Rows from block 3 of a small multi-label image tagger, named by matrix and row number. Rows with one number belong to one neuron. Each number is 500 + 40 x the weight over its row's rms, rounded and kept within 0 to 999. All counts start at 0. Numbers have three digits each. After the name is the row's rms in percent of the matrix's.
Before each neuron's rows are labels from the 100 images, of 14976, where the neuron reaches its highest value: "peak at" is the part of the image that holds the peak. Only what is clearly more common there than usual is listed. The data: photos of plants and fungi (iNaturalist). In brackets: how many of the 100.
# fc1: MLP up (model.blocks.3.mlp.fc1.weight, 384x96), inputs 0-95
# fc2: MLP down (model.blocks.3.mlp.fc2.weight, 96x384, transposed), outputs 0-95

peak at: middle right (30)
fc1.317 097:531462547525516489533515495473563483503520510499415607506534462471484471499450468532463498490460553493459485541542587517576537497404495426422527545506552534455519432502571568546520496494500451461572510501459479520529470489461500503559481490464498475523454485538441519489492522535416538526
fc2.317 085:515491580531546524504513521526462445473489451534480443475592406501492472505533460493485543517469599473523524531474512455521575461481450509430413538468555446505452528577493497478500471520467505497524523511533530477504446496467479528511457471526408556464510528464500480575525587545476467509

peak at: top right (32)
fc1.225 094:472545422552534507494509525461477488499415543542490484454438548565514531461541498471519506501478490482492535488437614583483519423437480482523470448454488506537496487509489504473527538454462535492433492457463502513511462453544481448439512526471469476499512592445427557434504564540485478479
fc2.225 100:548538527489546482549506526457479529475476438462489541561502501534536445526459398478502515510514482531540499527551422484499571484490488475579562496495584496396440502490448538454528510503478451452522508442444445519487549445537497532447447480493489587511542515531533500529424503554483516514

peak at: middle left (27)
fc1.119 119:512496473511471446429517506518472528497465484425441492502561559449541529507460508492528499510534464538450504462542439471559437423501489524521528514528526497532520585510483520439486513470401555479474436502539457503498520515522485484419531513536526486466457517558592514574565552544546434531
fc2.119 086:533481455511448488519578510440547515447446493488528526433486517491530515519482481472547522448464580538535525514518531464499514490514504446542468516482514487516461492519518489590466474540409539500468473390481582527481568523455530551452536538498556454465447565523585475426507530488505527547

peak at: middle right (32); bottom right (32)
fc1.198 085:435400504443501527540483496486462496514498401483503511483559493379503441497463522534464448496529565479437532472486452505482539478558472508478486464543501462499490484497525462475499460472539498482506469419489499516505532488460470436505506537530389499507447463447467480445496613512445478466
fc2.198 108:562498486508469506476458438533483530515529489473503420516440517447562555487497480432475516477581555601509454516495470451492560488477545533536476494463473495447459505550571603465517515538511440507520525454440519552456519524621472532474490490454495495507456466486507501557520439487470489516

peak at: bottom left (41)
fc1.52 084:478545549444523514492549544460553535503473490466475464553579524432508486487445475515494439520536486473413500480515476483506447435509536442456493567534451467483591440598507539510475492491502535543483505476498525497475405508521530489456477511505482462498602524498444403490467473521518445514
fc2.52 058:557462494434500525518464520554470505485498521564442541494451522430483467531450505485567480485533446490474531431490512443601507493489489526441471549474483543567471505436514457606457543438499556529520509521555521535455501426470493475465492545487487557453523499478531445523444472559439484523

peak at: top centre (38)
fc1.181 106:505469541539450531468580568511507476441446447566475456526536479499442517509452576522590464507474494536459484493523498533534488467485521480469508462519434530560514460523385511498448546459374509536507484478428465544514518471483578498490475468512449456523517518522515518499529545492496441482
fc2.181 074:485444515534430538499593564493547566445477499525478578465493510516495474508446518495572544517449470542497512560446463544578541552591492503457501476469533514554511455480489467497548558474471476438557486484526498481449541568426488572472467532463482486455556509562492506484463478466491511526

peak at: bottom right (33)
fc1.28 106:560507506541553533513549476487421486521494507495502476545516545501484513428521465503495498513462515479449519563514465462497534560455463500539522474432551480562424508549491466379402478523496481500516550489458561465542552551544548454453547457528498538486506520427535475554540514483473455428
fc2.28 120:490521486544416487474492468518543508524493492462534443477469438437525495458509528520475509524506432492538535472447544507479412554516411579455470547521459433472542536456438417459532550537440522422486537500521520556487493459520494488551485548501505457505552437483482570507503531464475429519

peak at: bottom left (33)
fc1.311 082:455483452437479551501556517475496438544525420489461488545511453501485550504533440507494509522506513415505452493524567588454475460552485532466585502523554533447493458529488492466519478528477477485493507481541422494467456525529463516464499547481573410460547562488548499455501481420542434516
fc2.311 079:518562540507510565616441500475541472481521529478506584440509497558470476541559498493546488484495487552530486444498504469494433570499481469518522534462538561471478474555499532548480538462441509590488548485418509515503506436500484447457504476563522483511500478581509502437477549583497503458

peak at: top right (45)
fc1.145 077:407598524442496509584441455506509474520437544459494502506514512454495528464499416461504509466436476536486527490498548463491511421568494550527454504445586532544540531442556501508484469543503477468512443438505496485559466499506566441476491508469472542428479516480548500517548464518476537546
fc2.145 089:483516490503473553501469466517573485450475519489527554524547520539492499473438542495552496563515499483511448518446556477424501499493426485551517471500435474498480459496468452449551554565538476496451479501564455516463492451525477599478556561573552524496475501452555542568413521557546482485

peak at: top left (53)
fc1.44 096:547517505522492433469526472406490519444505481456533484503426523475521515544491469467509399515486493478437514482447413541566491487515528499467509536466549506515462501438519509577562422565505428480498516513514478501459530517508613481506461542487478530446459566517508541546475455489475575465
fc2.44 135:531500468416500523491505464551518535475524491538487525548430496593489476495502533465484496473428507506506492452478556524509472512477504525449488489474462422530537482554460489550452418429467479558482448508455447501587477538543501502490576513512527388517515488589432482491474481515439560520

peak at: bottom right (45)
fc1.155 081:484516474529557492468445537496474471481539430427515461473553494535460549490450475455422445515537479473520555534547524522564568459570470466527485510519588512470462515503492445554471524456509490457537564454511483528528496508493520495519537478539499526428504472498543410421549529566410488516
fc2.155 090:527467449464444477491559511522490519488454457549463452523480560505592455484486436442501546466578517481527572494494471523459457511479540477544522503446438467465503530477496485496477487587543464545542511573506551541549451539476502566461530491504467536483484491472452590532583497414465487510

peak at: middle left (27)
fc1.8 091:503604500514480524583495520533450484530501457493470504533516480522527528445547414492536563441443429522502424515550453490465462507501483372477486530509540521459511495539493442492450488509516439468530458530476473522419550501500486489429485481511490544511508478498453526467500475610472474554
fc2.8 152:517481485484490467511501563534521462480431549488494558565524549453489467466573472507533529512462485536484470446513525482525541473496523498559458542513478576427556538525496532550547459522503448456516469538480520431480526556490478538454487504523495521495485538614494502568437425484373500539

peak at: top right (36)
fc1.129 084:505485443552495469565538447459540483520480491486405481517525447535496481488495522405526487475467540469452546439528508513488496456438446514503500529517514510445493479415500438506510477482495523517542531443480495541453499476437566492511504563529383516410505529493502438546514513400508508436
fc2.129 100:529507472516528567481509478502510519532556508581500443440433482509519598468461502561461482568548476505571495533480446507422540520510455500477557510498493471425539544516469470520572497512516554516512504510470432459491449595488440490561480485525488516499513499491524469609551465524559527533

peak at: bottom centre (31)
fc1.232 112:478524505463495497473512538506539402473492550498507417498457556461511510481523525527488455505536409536476456561469468522503435463467486509513438472512466380459540526461503497488474475460578498541410537485480469555476536454428467432525513516446471476477529482523425502495482452507539490580
fc2.232 080:523519459503493440449558541506463507464491532452447429512475481541464533536449463447390576489488475526465471488454509535513455502547510436486453547454461500506478511428511503602512499459496510520520480560483525510442457540467509458510503507494488533507466472499608434486475499586535579463

peak at: middle right (31)
fc1.334 106:569437552553486470568523529535617461546475473454467561481514483508446487476531468517445506519549442404528544518526542575515513542486485498473480503609553453526586437476543477523504489506474447514476495455554502520447455495461508473514545486507417505492506481462517500506468506458489501541
fc2.334 108:581476592524503450485523544476514456504518494598508526545536533481464503505520498493490530510532458528481532508474522527497507458494478479562466471411452536491515513436495492511540544519509446471523460461595485448489423497465476407534476528508427546477469521493519522606604512542495448507

peak at: bottom right (36)
fc1.36 083:522507538503509509408495572522433497517504523399506470472589542533490525529492472461532471463456536492462464558507443515514516518514444454492466459493532567504444577492429504480450529442550458578492550476506588479546506503513507438507518458534474486467458527441509483484536515498492396474
fc2.36 091:457517504500428487508494572474470537515410529542545493457561560505568511464511531450506521492490523493502504476539582558498495556501459491554468500565484530558510517485510471543504548577482456514500521573513536522547523575438535581535591489530516481491590516502488506507431576495451493496

peak at: bottom right (37)
fc1.351 102:593480528508428515492536531456440503534481445547461488488479449500482405439493536470554468513490498476454482498439438521551453448486522388488491500530520457441533567535413494450509503480483455479509510514496518523568495523432517547518538489492494434529436501546460465512576514515561497479
fc2.351 086:440491462567431502483581513455476507481432528456450422496547490482483548506551492528486553498467505515518490540441507530514531560553423485504449509570524503513541536553518479503460456508480483429529549552415476524537502528467520513509439526552531461518510436499468381491495501467535425487

peak at: top left (44)
fc1.224 088:524512520454506496453544457432509522495455508472512449533507487522549484578506507461498460521459445539400465469502479489505446507462460499561530529476444513541473534506436491565589393536466460530508535515499483524467481525454596478510517567507475513449478559510476551551485507480469526393
fc2.224 106:555463476457455535484501483529483496504567486448495537500367559543455504502451499566462495479455453508517541476438500506525503508455524529427479551444492404552510489574506510480448492465498486529472521465470376494549475535506477524495573506541486443504534519581484520528519511445516538515

peak at: top left (35)
fc1.280 101:439509441440495529534494502421492439468542508447524511454475453532538541525525520532522457467448508499495478523431532551529470428519534490500427540433492529483511459384584493520492451568574463435446491503509411537540456500499484485495522448470492506496516549500530459493541493572501541515
fc2.280 079:497428414458414517429541534545500509515552536468487500492532504463499405460518545450504517454448486510477461455515524508482490479499468445462477501459476476430533506563493525482459451457514545471442542547381555510478499495573492451561462461504537564504560476486521576473493534489491497485

peak at: top left (42)
fc1.223 087:499541504464463428584457482501545540529480496381524487471442476424542542460571535510469524463511454506516548570476562490523487497615495482464454512466420530543496507480536481525487504498487560463497426451466443505493489507493543462448489520489514476500476470433536474497512521550458578476
fc2.223 098:549408477540506527473541446535460464506439524449507507570482493504492471524531521490527497444508504465420566468473519467553549568473431486456524504503478471429514533534546517490518447522554480472527508555470453521426514440444455589467454458486523550456479495481520506501375480484502524528

peak at: centre (29)
fc1.184 096:518541478513530483496444538431535514515461503488444420498513503491515567480461488511473541545498481527467534518523523394453527456486522461542404524530494509414496494556485523395470629476519467505508534471460542483484487511502553473462539397493502546533445499493426501489500529478464494513
fc2.184 138:539445527499539531563524460500518503451535534488493546522440534574463543445501498515490469490548431500508511472527544477469484571465482497495502530453556445553509486477438459501523482553431439550555498563463523510592476503452472472495514562454554481481562500486447491403525525580500425472

peak at: top left (39)
fc1.230 094:564466480524542455524435479547437497475461530497519543482404563545436467454563450474471471530451499514436497512547521490414490494452513475504479511483522442430584463502503464452492472491506446564540527543577604529510511449482559520526552516473461507446499517503474538465458512504526501522
fc2.230 084:498526442547586510501493543463497488488467402457470482494452444454453435580569457501462459546575568466527563464493514550510569485500484508487480491498502464462506507549511538439447483493552485435517549501479465509477530427476480464544565552543496549538482512544451459534460512553490514553

peak at: centre (28); bottom centre (26)
fc1.309 096:484542566535449467485432520496522548549455490497459415496518489519546532471498460488487547524496496489480507516521515484527566491467492403512483529523467533447461501426462481493485672478577497521511553482524552518469506566524533438552503437463473564491475506513416484514499500487467469491
fc2.309 148:501465532481456517470528453514518519463512533544561489498495531553470472452513539457443504435477478512508515497477558525434483544406485450475473466459505493576540542494437467464479482529432423536486506587427546503513524534425496459547490521492520461507509489543445572429513538601505450469

peak at: middle right (32)
fc1.32 099:422417532480476510489531493496474537535478510423447565441489535494454496496496496461460473521445560482465425576481450450512526422469447484456496457418520499524485481556604499527462550507543454480505459493493500543541523460471507477582515542490448475484472516498472453459462530545422468513
fc2.32 075:474495549495598438520458475496524484441521446549444464533538525456493506566583484444410490520533517492438433583448498470477475495524484534502470520518461515551493445532530478542480515500463466490532485471478568504482559412539465496507442404461410503483486506473495459502496548521484469520

peak at: top right (36)
fc1.328 095:452442550507542513508453436487596466463553571497460526528499540519478513523527443463545531518475555494474480537460452511538450452435548463497477529482527526500496457483527517511603499538489494509562524537463502519468444472559576446514520513479568522514522568484607525450531564505481555497
fc2.328 125:530472461399550581552477447510499548466503478556427521536529548505436443478522509501414497416520485467461439502528542520500552487487466506415501499482568519518526509594455520531424470489504522500516477526538507523443496448453478505452559497524483537483488505463471543580495465498453486552

peak at: top right (32)
fc1.183 093:489480496529480475552507530426519531456539466470506516534559491511447483462507468489510485524471481509472345499543475496457538523512551587502563512563479479488543505477602494447551560511515482500532498428484511522483499610567549461584509451519468528484537501509515553479446485504475479511
fc2.183 086:499511471501558482462521470506519506511546505503525489478464481373397552596540531491495519526564448502476489469446461540479462487524494559508444478555470491540488530468524516590509509526511576476544505447515521423476540450502538469499572521471580484512548488493479534468546496405495536522

peak at: bottom centre (26)
fc1.86 115:495515508490483484535442416486496567534566445462507500462593516508490489558459549493455497490500424499474509497505518437531503502419500455519517439487557562512504436511536563469548515529514478481474494560440521504539562511480554444559489518457502478402550427480448495532493463488588472475
fc2.86 093:459463558523502405488488502490455458505499494470523520546490473466518496570491498546460473452467500523510427495570450489523519510596548531523496503526527478444517458497444493455463483545504473459456476538572522549436490492508531432468472475408487554489532430500491527508470589597576494544

peak at: top left (40)
fc1.139 109:527508525494551478515536466496560525504398484481460514527479451496460484452592429555540504513509475455482489505516567615506549538512530459385471540535520492526447492478494483517518492492440405481491496473465474542410501466447521482469482469549472464524523439527480506496488495507450416485
fc2.139 069:453423569505479597570492527480477473557566493515481488477542460528503427506518549472568494508480505579580482477575435457479459462483477529490459529434499480468464456473506496508473417464488459504497523473527485450452555458504444503511450549488545539461451519537509479556490588472485466495

peak at: bottom right (36)
fc1.268 129:543464487435550452522492526486509528498472471506471505392494488540507491488472433439553523514517562384463502494598525598488496551444437464500464518508471516516537425575531495513473492553503477520540493488481491458445458571529564476518488519518507507519538477514469522522515569462450515431
fc2.268 134:490471484492421503541474532447581486494507577538536553489565519461458472565514490454402501590522441539522457535482528572455452507532464509460457519496469496470512473452496492511492472455457528453576497474525441520499560506529455444563485561519538543479442523429502475531501477471537453541

peak at: bottom right (33)
fc1.366 105:547516535504514417510527465506600479533459466497488533478437493417493478584516483551486495561516490507429476448482525563469547548491521550478425541592526494516522551492442473473544504520521414497464464500427491510508508485488493495415532534568517478459490524523470471510442465482438431495
fc2.366 069:555501527437469555422435523487479460548474497504508500525545560533555563493500515482474452457440427535562509522518463575519539486473471431441534531488548444527527500534466515419540512447483465561479532466526561485505551497450513488431442512491455477467495501601482480531448511556523472516

peak at: bottom right (36)
fc1.269 088:500509513504502463510480422514485508484494382439493468517529512548402468500462501535544525481482519502505476519561495526498537536541513505468521504518581533500522535513474584525545469412524445539469453489417469557447486482442548548495484481478500500408413438543444471488480445536479532532
fc2.269 067:513449556523598467526445495513486485507554521616515547546510446455511499550538458519465456438466551493565453445497480475526554426525543487426512553487544454529577480538469448463484472490509454490506506502510471425477546434524478511525492479472491570517567527502528511540527560524473489467

peak at: middle left (37)
fc1.245 098:521543510532555450485501516418471489453536435452460546477479487497457503462514391531480481465566457575471464533499514496488485454477439510485466523413527589426585484487497530440489504547458502498556520505493519483540483541432510512503543481556457494463532537531480564534503477505418444519
fc2.245 081:592521534550515430473469444389482538521480543546510532497460491526466492573467519506547518502462459445492527447519478489546512497471528588504428540477475462510484504505554472497529584463445537443577459477526521478453466457515491465528540549570483484481516458517424544466474509457447489539

peak at: bottom right (35)
fc1.38 090:494420485522499485462525489524439501468505479472459487522505463559494569540512519465534606532467480464542410484602443499511569461523519568522424515423523464443493536460482507479465493445495488489486555471467501453579553497515533514498504504504456467521546474523496584471474497537538427446
fc2.38 123:456551480485507510515484528440486550532465561500484508505479531436482422522495506541529521534468421514515503480425447507533521539443565482581421548563575466517507484462504498509568490554520446476441446510518474439507572509559504561533485482527522574507508527563479486450523416456516469488

peak at: bottom right (48)
fc1.296 104:551532492512504503485414411476501557503525436499468465440582444553496428507492527498460478522511498461590470526528487455505466522503509529508488422491560522504530471466512486519554498548531424458483508558526568485563514491482533505473473554545479447418469435555513451463530488492562446449
fc2.296 101:481515510470544394495500540504509490516472416483438500431470492536516489532497521501565480464545457502498428563581483505503527416567549520530535464485559507495559480539472542453544519510423429493483447530482479539495475423575493494485441477501516505525509501549471505526439558533584526527

peak at: middle left (26)
fc1.215 126:528533510512522510465531504473486522504457465439499512435518510522513443463465487565514500528512477527464537498476460559427500461448483482460494527530523530428444535509593497518460482545489513452490502471403481562527483551547534488455538561507475469495507586566494553478488452531406373480
fc2.215 091:478512489473461450461502465469503472489514444530489560483523496521509455517458447449494556546478575464538566449521450558619501470548504424477486546491533495519444518486576450442500533496455568447557507531575541485425541524422521526549519575500496487502462449473489477515483518495458489511

peak at: bottom left (32)
fc1.130 079:547500523545432476594459490542553519500425471511403455504508496583479515500499517509497550576485445493506513464517556510497566459549525461544471492480445462555543440477596458443518532537532518451478495471560443441525426461424481476492497490457513512470472466468542490525478506504520545509
fc2.130 130:469488484463471479479511585514506445481490496460544475535553527505454459495431517517530455497515490493417455429494530511453531477465446550488490493540538533504539507450551513521570479523555364472548500508475511490477404580439427553487486514498493490475563503544479466552528553541526506548

peak at: top left (42)
fc1.173 099:505489614544497547474425362480525494505519507429448515446564515459488476462494462571534457445506501516516511502491473477555466503483507495524557496558524454476503490462538465523372496497515481488520480543552453547516472532508452455500480519538511517472444507505482475538539473491507606507
fc2.173 160:517470476530566520553461495531449524449545515473507445493567502509488502488486551460539472545502480494527549470483492477459391439434484496478603488541576473513488473539535528524475554453459497472529477498508449511476580513471555616532515521519500500554461527543513509451550471563468491421

peak at: bottom left (34)
fc1.250 125:422494508504470505444529508429514557566492426468497436553476469516488472486527550484457500513499414529555494558507469462499450504440478540503537409519550408469504535582548436570509536505505475493456424489498546498514496459497497487473589484472521521440517506519488503562525502559542542516
fc2.250 111:512512548487460487547551510532529513515419460481513522493489490483493582562444538516455443416438498538507499525552417525450454470516468510516444538436412547397511482477503491549491501438519598453473519511501500500528530526530489511469540507536549429510479489450501481457518489524591536508

peak at: middle left (27)
fc1.24 089:482482572535465450463497528452471477460584504430534548519540510400462456502529458516544439543459519552528549508465560508498431443473511456523487523531480525448536495510424510470517520481498530483471510492493511539432502461527456440488502530528599394515477514521568540508469581508480520499
fc2.24 142:525486558503502493495480494502451519505536574498502503462489523551527569471414451518506542624576464513443458495460446531472516540467417509565537509508430484536397527541563555485542443423481503538476543466510462462498480514491508520512473487516484444496501499463529447503512402517506495502

peak at: middle left (33)
fc1.168 096:488589428540472427448542541479553464496551525456431526497504499556562481547567461475528508450504469507461440504453488483575486462485511559528447530495490486416498537484489477433476558543529488530485458489508498472537514450433470538449489483503560521497470545428529552515522491420511447553
fc2.168 101:493465504536446450540459489437464526494473561555489478509491513509462482462475513489532542558494503490502490499598479490454497456492575526525480486475504455467407465471449521519627549476463483538440463422414568512484517490521514505504480461446447419543441509489461576483488513493457535510

peak at: bottom centre (29)
fc1.134 091:508506508442515492480453489477399500513503463462492475488509520532498508430402522481496503525453510467531458494510549507547585491436442446567537516531396558457484575415502484538544535515478473503483519521488478460462464564464480460477515468510538442422523520528508430486492517403498498525
fc2.134 074:467523522500463544549477480495480367513494501470452552544389498548471466431503505569493471509464486536541526555512540477467467534515489522470499471542567523605570514540529469473477495535513420513469540530479529530541491493512466532462494498540547573442463573478493528465484552542498459482

peak at: top left (32)
fc1.239 113:470532413520529461519524479501537411495431553472449512544457515557512514563542475535503463529545521556578514463509576475432498478531506454484476479446561540505484501423509477429525477536464452435530490555479527542501483538546486438545492534479503482511402440530555490438496504491469534481
fc2.239 086:512462470432519491456506469505389479497530451474529469501526455529481474383485443441488549539460491532519542494518471505493501487539504483432499516470476467442460490527492610472492533472563481542436450523503518554525472451618512489498530475529525503528528537454536501502545560541496530583

peak at: middle left (25)
fc1.110 085:391433536543466513473475534488500527481579468451503486463505498444478517478527442526492522555527464544462539496521588495516442562523528479547490493488473471474502445511489513461429450443497492493500468478465587455436518522502562540467535509506601476503429570468513503488529518530550418535
fc2.110 117:484504511564496528521527483527533487520521539503497382493448475485580577553450517473567477537547495514501480541510500468465461509544448521463633569460451403456475526501514514454534551480500501514433484477525486504539504501507467459486467514511463481606515480496457454481494423476533531525

peak at: middle right (39)
fc1.133 083:537463526553477481530501497505522462448509448484436507515457556531454517476431443511493412535599474480508597549426517514579577420461488485460502523479505521501528534497489541498463527523494483476501563479561500529447459484464584484422471569520457472485483492466515476505477491512469445443
fc2.133 096:474456524399456488495502530543521516494509493472527441471501526495419502480535525518519471512554597516538511382481486496559444515492528510469474559459525528522492525479597464498574528506523498558491512525557526519468446432440497416539458485505497490505497472475520583557452487471419522502

peak at: top left (46)
fc1.310 087:504468450535531452519567465451446420432491500540436466443439460513476436498531504612493530480488506503463481517588508457573488460477555483482530518569470509537493445459519515505495515514458482508480506469497552433540568490475459524480511485591531456475498553552507459528476545485456495428
fc2.310 068:508502468481514505429452486516555500591533588515540551520439426523550446450476560524497486475490509542551469485477515474505472500499562528469526498573537403507458432553462498479519545384511508552490493485457515497462500471529493489546525554528468510518545552455495525544553547450495428498

peak at: bottom left (33)
fc1.186 099:457500478418456460502494558502505542555561572435474485519528458513452536426471417515457501492516545478548417468521562510500533527526475522546474542541520480489513546522530531496549468513500559535491484485468422473538543532425494537447526475531539483525489583448463436553512561436482515539
fc2.186 071:519500470478515537497522521529567484519513531508473489570486499644491410517509507521497607457554478503527473459479513439471510496513506518451525560482506545527496531485528524536442510470492527585494510487473569515524489468515465455520459450482467494515527485537540565383568475526503424440

peak at: bottom right (39)
fc1.27 078:475519547512462436537439494485526565531425524507495455517491523546483429477595507435503536520537542482500485515546459479500562423468543475443552532456486515550495550506547448514520609546520463436487458572458485526494484555540540430474460502485455517468483485507472467471515515513442513427
fc2.27 071:479532530432467518514518490442513497424528476565442528484526467578439445521580487447463510460525565479481516462459555515494466539438439417463465476535526571473501474526524566508465431506468471507508549546417511496506476520519503510460475478476474486427445473548400526505507482544525484525

peak at: top left (42); middle left (32)
fc1.294 098:561574433480533464492509474514467533534546467473495427478412519457479533497555440474530499484499472519539547479543569489584460520476500518446555529541460444475492567500485508516482514513449546481458429522510476473461532519470553471445520560467619550511594533505500490536500517491511452530
fc2.294 097:540477463502507437511510422539508496505445510523478441502525479510516461488469496406496590485472549584530544507509404559521532508494491562536509479466484481494428464543493544444558515496473476518575506363460532523479433491563471556510483500451468487477472476499511539542485505523433501518

peak at: middle left (26)
fc1.20 087:496545439457467444446529473473555511509516522504442491526512492515497527576498444484494554445425456525550458518519452453541496506424446515579501510558543455465532471486444525471526548499486490444466423524502532458525546582479457522516511530512498528557483548476506557524451476416586481552
fc2.20 084:469459493483461484503526522506475494528515538534474482507417441449439569490483489605488457557478520496525474484531483449511483521434593481510455470490547515522528453460421459513526503459554480480402512408486524525515455468537558495477448470555480448516435508471405529471543477463531509513

peak at: bottom centre (26)
fc1.154 129:507479471463489461532480481466462563485517489458514468492541524507536509490456502420494514537458494501605485542472509550521469561567513483517517571520451451505472497546483480522495490407622442559497509500501582451517529548492519513456470460478524516449478519480437520529386442450519506553
fc2.154 102:542434472517433477464542491554497456516481495512503470545469432551498558493472470494560513483464458543539439539523550476502496456526527489529566479506565565549518469506499436473427419476543497477431472495455539505490536530512499569453421463480551487467542477466505507420491533409543483436

peak at: top centre (27)
fc1.378 110:505440555519481566544520522452571519486464460491482556533461431496510489506513490488476504429517504518485501503500527356461599463488517484459595521482514526456467515515455489467572487441502452493595540499477524499498479539488541486491509583483526507480443461450553545447500510501477456440
fc2.378 103:425483491430459569470509511563371416519511467436541498529577481471474465506521537505497531506433444537498526478482478552565489507488534515518510556471457514494544547553496455441500439531496558459555497455524503446515479544512485482504541438493456526490485551513468545518528508457529465587

peak at: top right (34)
fc1.336 075:503411515463462468534468417489485528509498504544419466496484480488478538544553524461422489605493541573550535480522504503537634466506578507538506519550531539565549522526536463471513515533500552481505471476476517459505503515437495488375507484484507512488467484537503508553527546495501496523
fc2.336 088:430410550480455508460509521539597448514481542500486482455449507504435494484544436549573424469492526468557448473508542495513491471448522565478493505440502512506490502440535508512518493553538436563539572477553501457529554443485487483439492495497518570533533498526513505544455486434426480516

peak at: top left (48)
fc1.289 080:527485457526516481503541454478469452496447529453500528462471539522467443498519438478547463481536419546397477505503503468599501433439504433552508450453461532476542501469425506468461537516493455495437485471562472469459485476442603497503501507535538469486488596492498527488446483450503498534
fc2.289 081:562495487498443491453442457535474513513474555497522507510466478474512475479496478482493489532469555508517501501566459466597532486485504631468519469520525450447485467503451484491512487413489431478454518465409419557425407494494486473550511532522515495495523471461410491488462503473462551547