From a checkpoint of a small multi-label image tagger: batches of 64.
Rows from block 3 of a small multi-label image tagger, named by matrix and row number. Rows with one number belong to one neuron. Each number is 128 + 24 x the weight over its row's rms, rounded and kept within 0 to 255. All counts start at 0. Numbers have three digits each.
After each neuron's rows are labels from the 100 images, of 14976, where the neuron reaches its highest value: "place" is the part of the image that holds the peak; "colour at peak" is the nearest of a few named colours to the mean colour under the peak. Only what is clearly more common there than usual is listed. The data: photos of plants and fungi (iNaturalist). In brackets: how many of the 100.
# fc1: MLP up (model.blocks.3.mlp.fc1.weight, 384x96), inputs 0-95
# fc2: MLP down (model.blocks.3.mlp.fc2.weight, 96x384, transposed), outputs 0-95

fc1.242:132100128132127134117094135132113129142099090144111152078151132146050148140101125144128141134086169056137104109150155141097079139146140145113156157144127130113113116168114110133119110151131133158120162138144156114152120113140116116125144104113150098080133177106123141120133164103163111160
fc2.242:089141103086160098134094117124127144114147122116128072135083098141101106139129106122147110111206120138139151140143174114124142156113126147134145112105155153179155104088164109151088133106132137156138145098109101095127085087117139101156135118146150116121135121136129137120108148125145127176
place: bottom left (47)
colour at peak: black (37)

fc1.339:143110095143147116187133142179131117112102098117124110115139128151143099093122115159100150096125127126115120126131137117126038142102161121146159070133104124131134127115137137148137108140137114125153114135093132140128127150123130070128147152169159088112091133123154135165112157076134094121
fc2.339:117126122144128128097140110155149111139115137133115179159138153119127150083176070182135116110167121128091144117120112122185096119124138117108153113136089158109128106138089125105134126148151123172130098170119127120155126126146168098146147095121121145117118113161161131078120091118092135159
place: top centre (29)
colour at peak: black (32)

fc1.113:119125119138113141117173103118096119157155120121141137129148080137102120131137129113134100136123136116136114157130133148138102083153097165134213110110115108123122110134117085108126066146097158106104096130127074092117126151095092116145119180133169110092140131150152128141111119138121109097
fc2.113:130139123132124138160175109134129174123157134086130147121134176151123154104116122169106092128109117131180111121094121127099115172109117114154139120120125107124133154166120143126138154072115112182150114104065142122175136115121143129112125160105123124107169130128093125102159124147175130091
place: top right (76)
colour at peak: black (48)

fc1.376:119140134159109168137142150153138135131123146109109130096135137128102166111136127159144100123127086089122191120138125134094107146154108144146117130140107134141131095143082145083092129082149139156097149058122127111139129147129124103095164129123100086130087096098098171113130083129138123136
fc2.376:156180184095084123120124114115141104118156114121112120134128114138100141126117128120138062105143153123112145155097185119114100142111125145146133131113131125162132155107113128111127167113110122155107145148168125118065097118078109113114089190142148141110101129107125125085148154131142131125
place: bottom centre (36)
colour at peak: black (35)

fc1.324:125141126181125161145120142158139132112151124111105108138126122106122127104127124146150097152112094074121166137157157110132114110155088140141127117138156164115133105124081138097086148111161153141104188060115135124131139137171133090131171132171110123143121107133119161121147083143142151136
fc2.324:166184157112092134126110107121135129158145119145137142130149111104104127125128125126108090084163123106080109132105178143129118172119088131136120149109123114133128114103117111117153169134113130166151134169167163117090098141071112135120095185150157131118099149118111130096123128108171123129
place: bottom right (35); bottom centre (26)
colour at peak: black (45)

fc1.96:156110117130123125127176098097176101130139110132148149113112127137085167114133142129124078146105116090135094133109119147141141117125106147120176120095129113138142089121103121136132047153124142112127089129114085121100123145164129103131105136118146121107119126125136094163122100122090151055
fc2.96:120116135101117137109137144131166158122174127117128144134141190117105153096149157147104132132094095135165158122117182113106133158111138116120140116118115096142124142166090104128111131104085117165162146120090134079222151125140160116126124137126133097140135135146148123109133140152139109107
place: bottom left (42)
colour at peak: black (37)

fc1.211:109111122140120149140129092127134113136161106125083149091115113115066139116122118160136058122096114139125113147119070138167129131107128153136161108095143099102128116119117074121123071120099122100115097086138136098123118140151131130128098133103112082077116114109114093145114115129106142113
fc2.211:098150140127090111087139094137167152088167122134124109127131137118116159154165144165099080113144123136113124138090135123110083159105154142082130096113129107138096126099119152139118133119121124151080084121094144137153091134144102135105138157106118151152119140117139183134152127155158120074
place: middle right (34); top right (32)
colour at peak: black (42)

fc1.26:111178143109129123146122095122129137132122111096131135080111130078144092148151123121134148144130139143132135154097127156129146136119162141116080128128095141133137104136098155112160127089193126093136110132103181159127131132101164129148147166129150098081166120168103122117105119109166098171
fc2.26:101136143140119101132114133137105097107116163143130100100168177130104140136167156058123156140116105106146089118119102137108146146143140118147127103119161149133183151132105111173104094150127164107164118105148151145144162093132129133119141140142119141107166114122153151109075180148144129120
place: bottom centre (33)
colour at peak: black (32)

fc1.322:122150157086109107135140136104130129173129146131160116158090127116114112123117106102094159118124111131166131107115144124112131124137098098108142179079161073116108095089154135141130085160131095110133077124094154140092089158117169104122143126129115097130124137123114140183147131125128088121
fc2.322:133116192143105139133121156107124106162136176120144139134145166132092168159119122109130157113137099177144150128114137136173083153130131138113112151138129146138129074157151097125130106130138164146115133124123115139164107143161159138158142116121104157143153157113116098060169097120146138158
place: bottom centre (33)
colour at peak: black (42)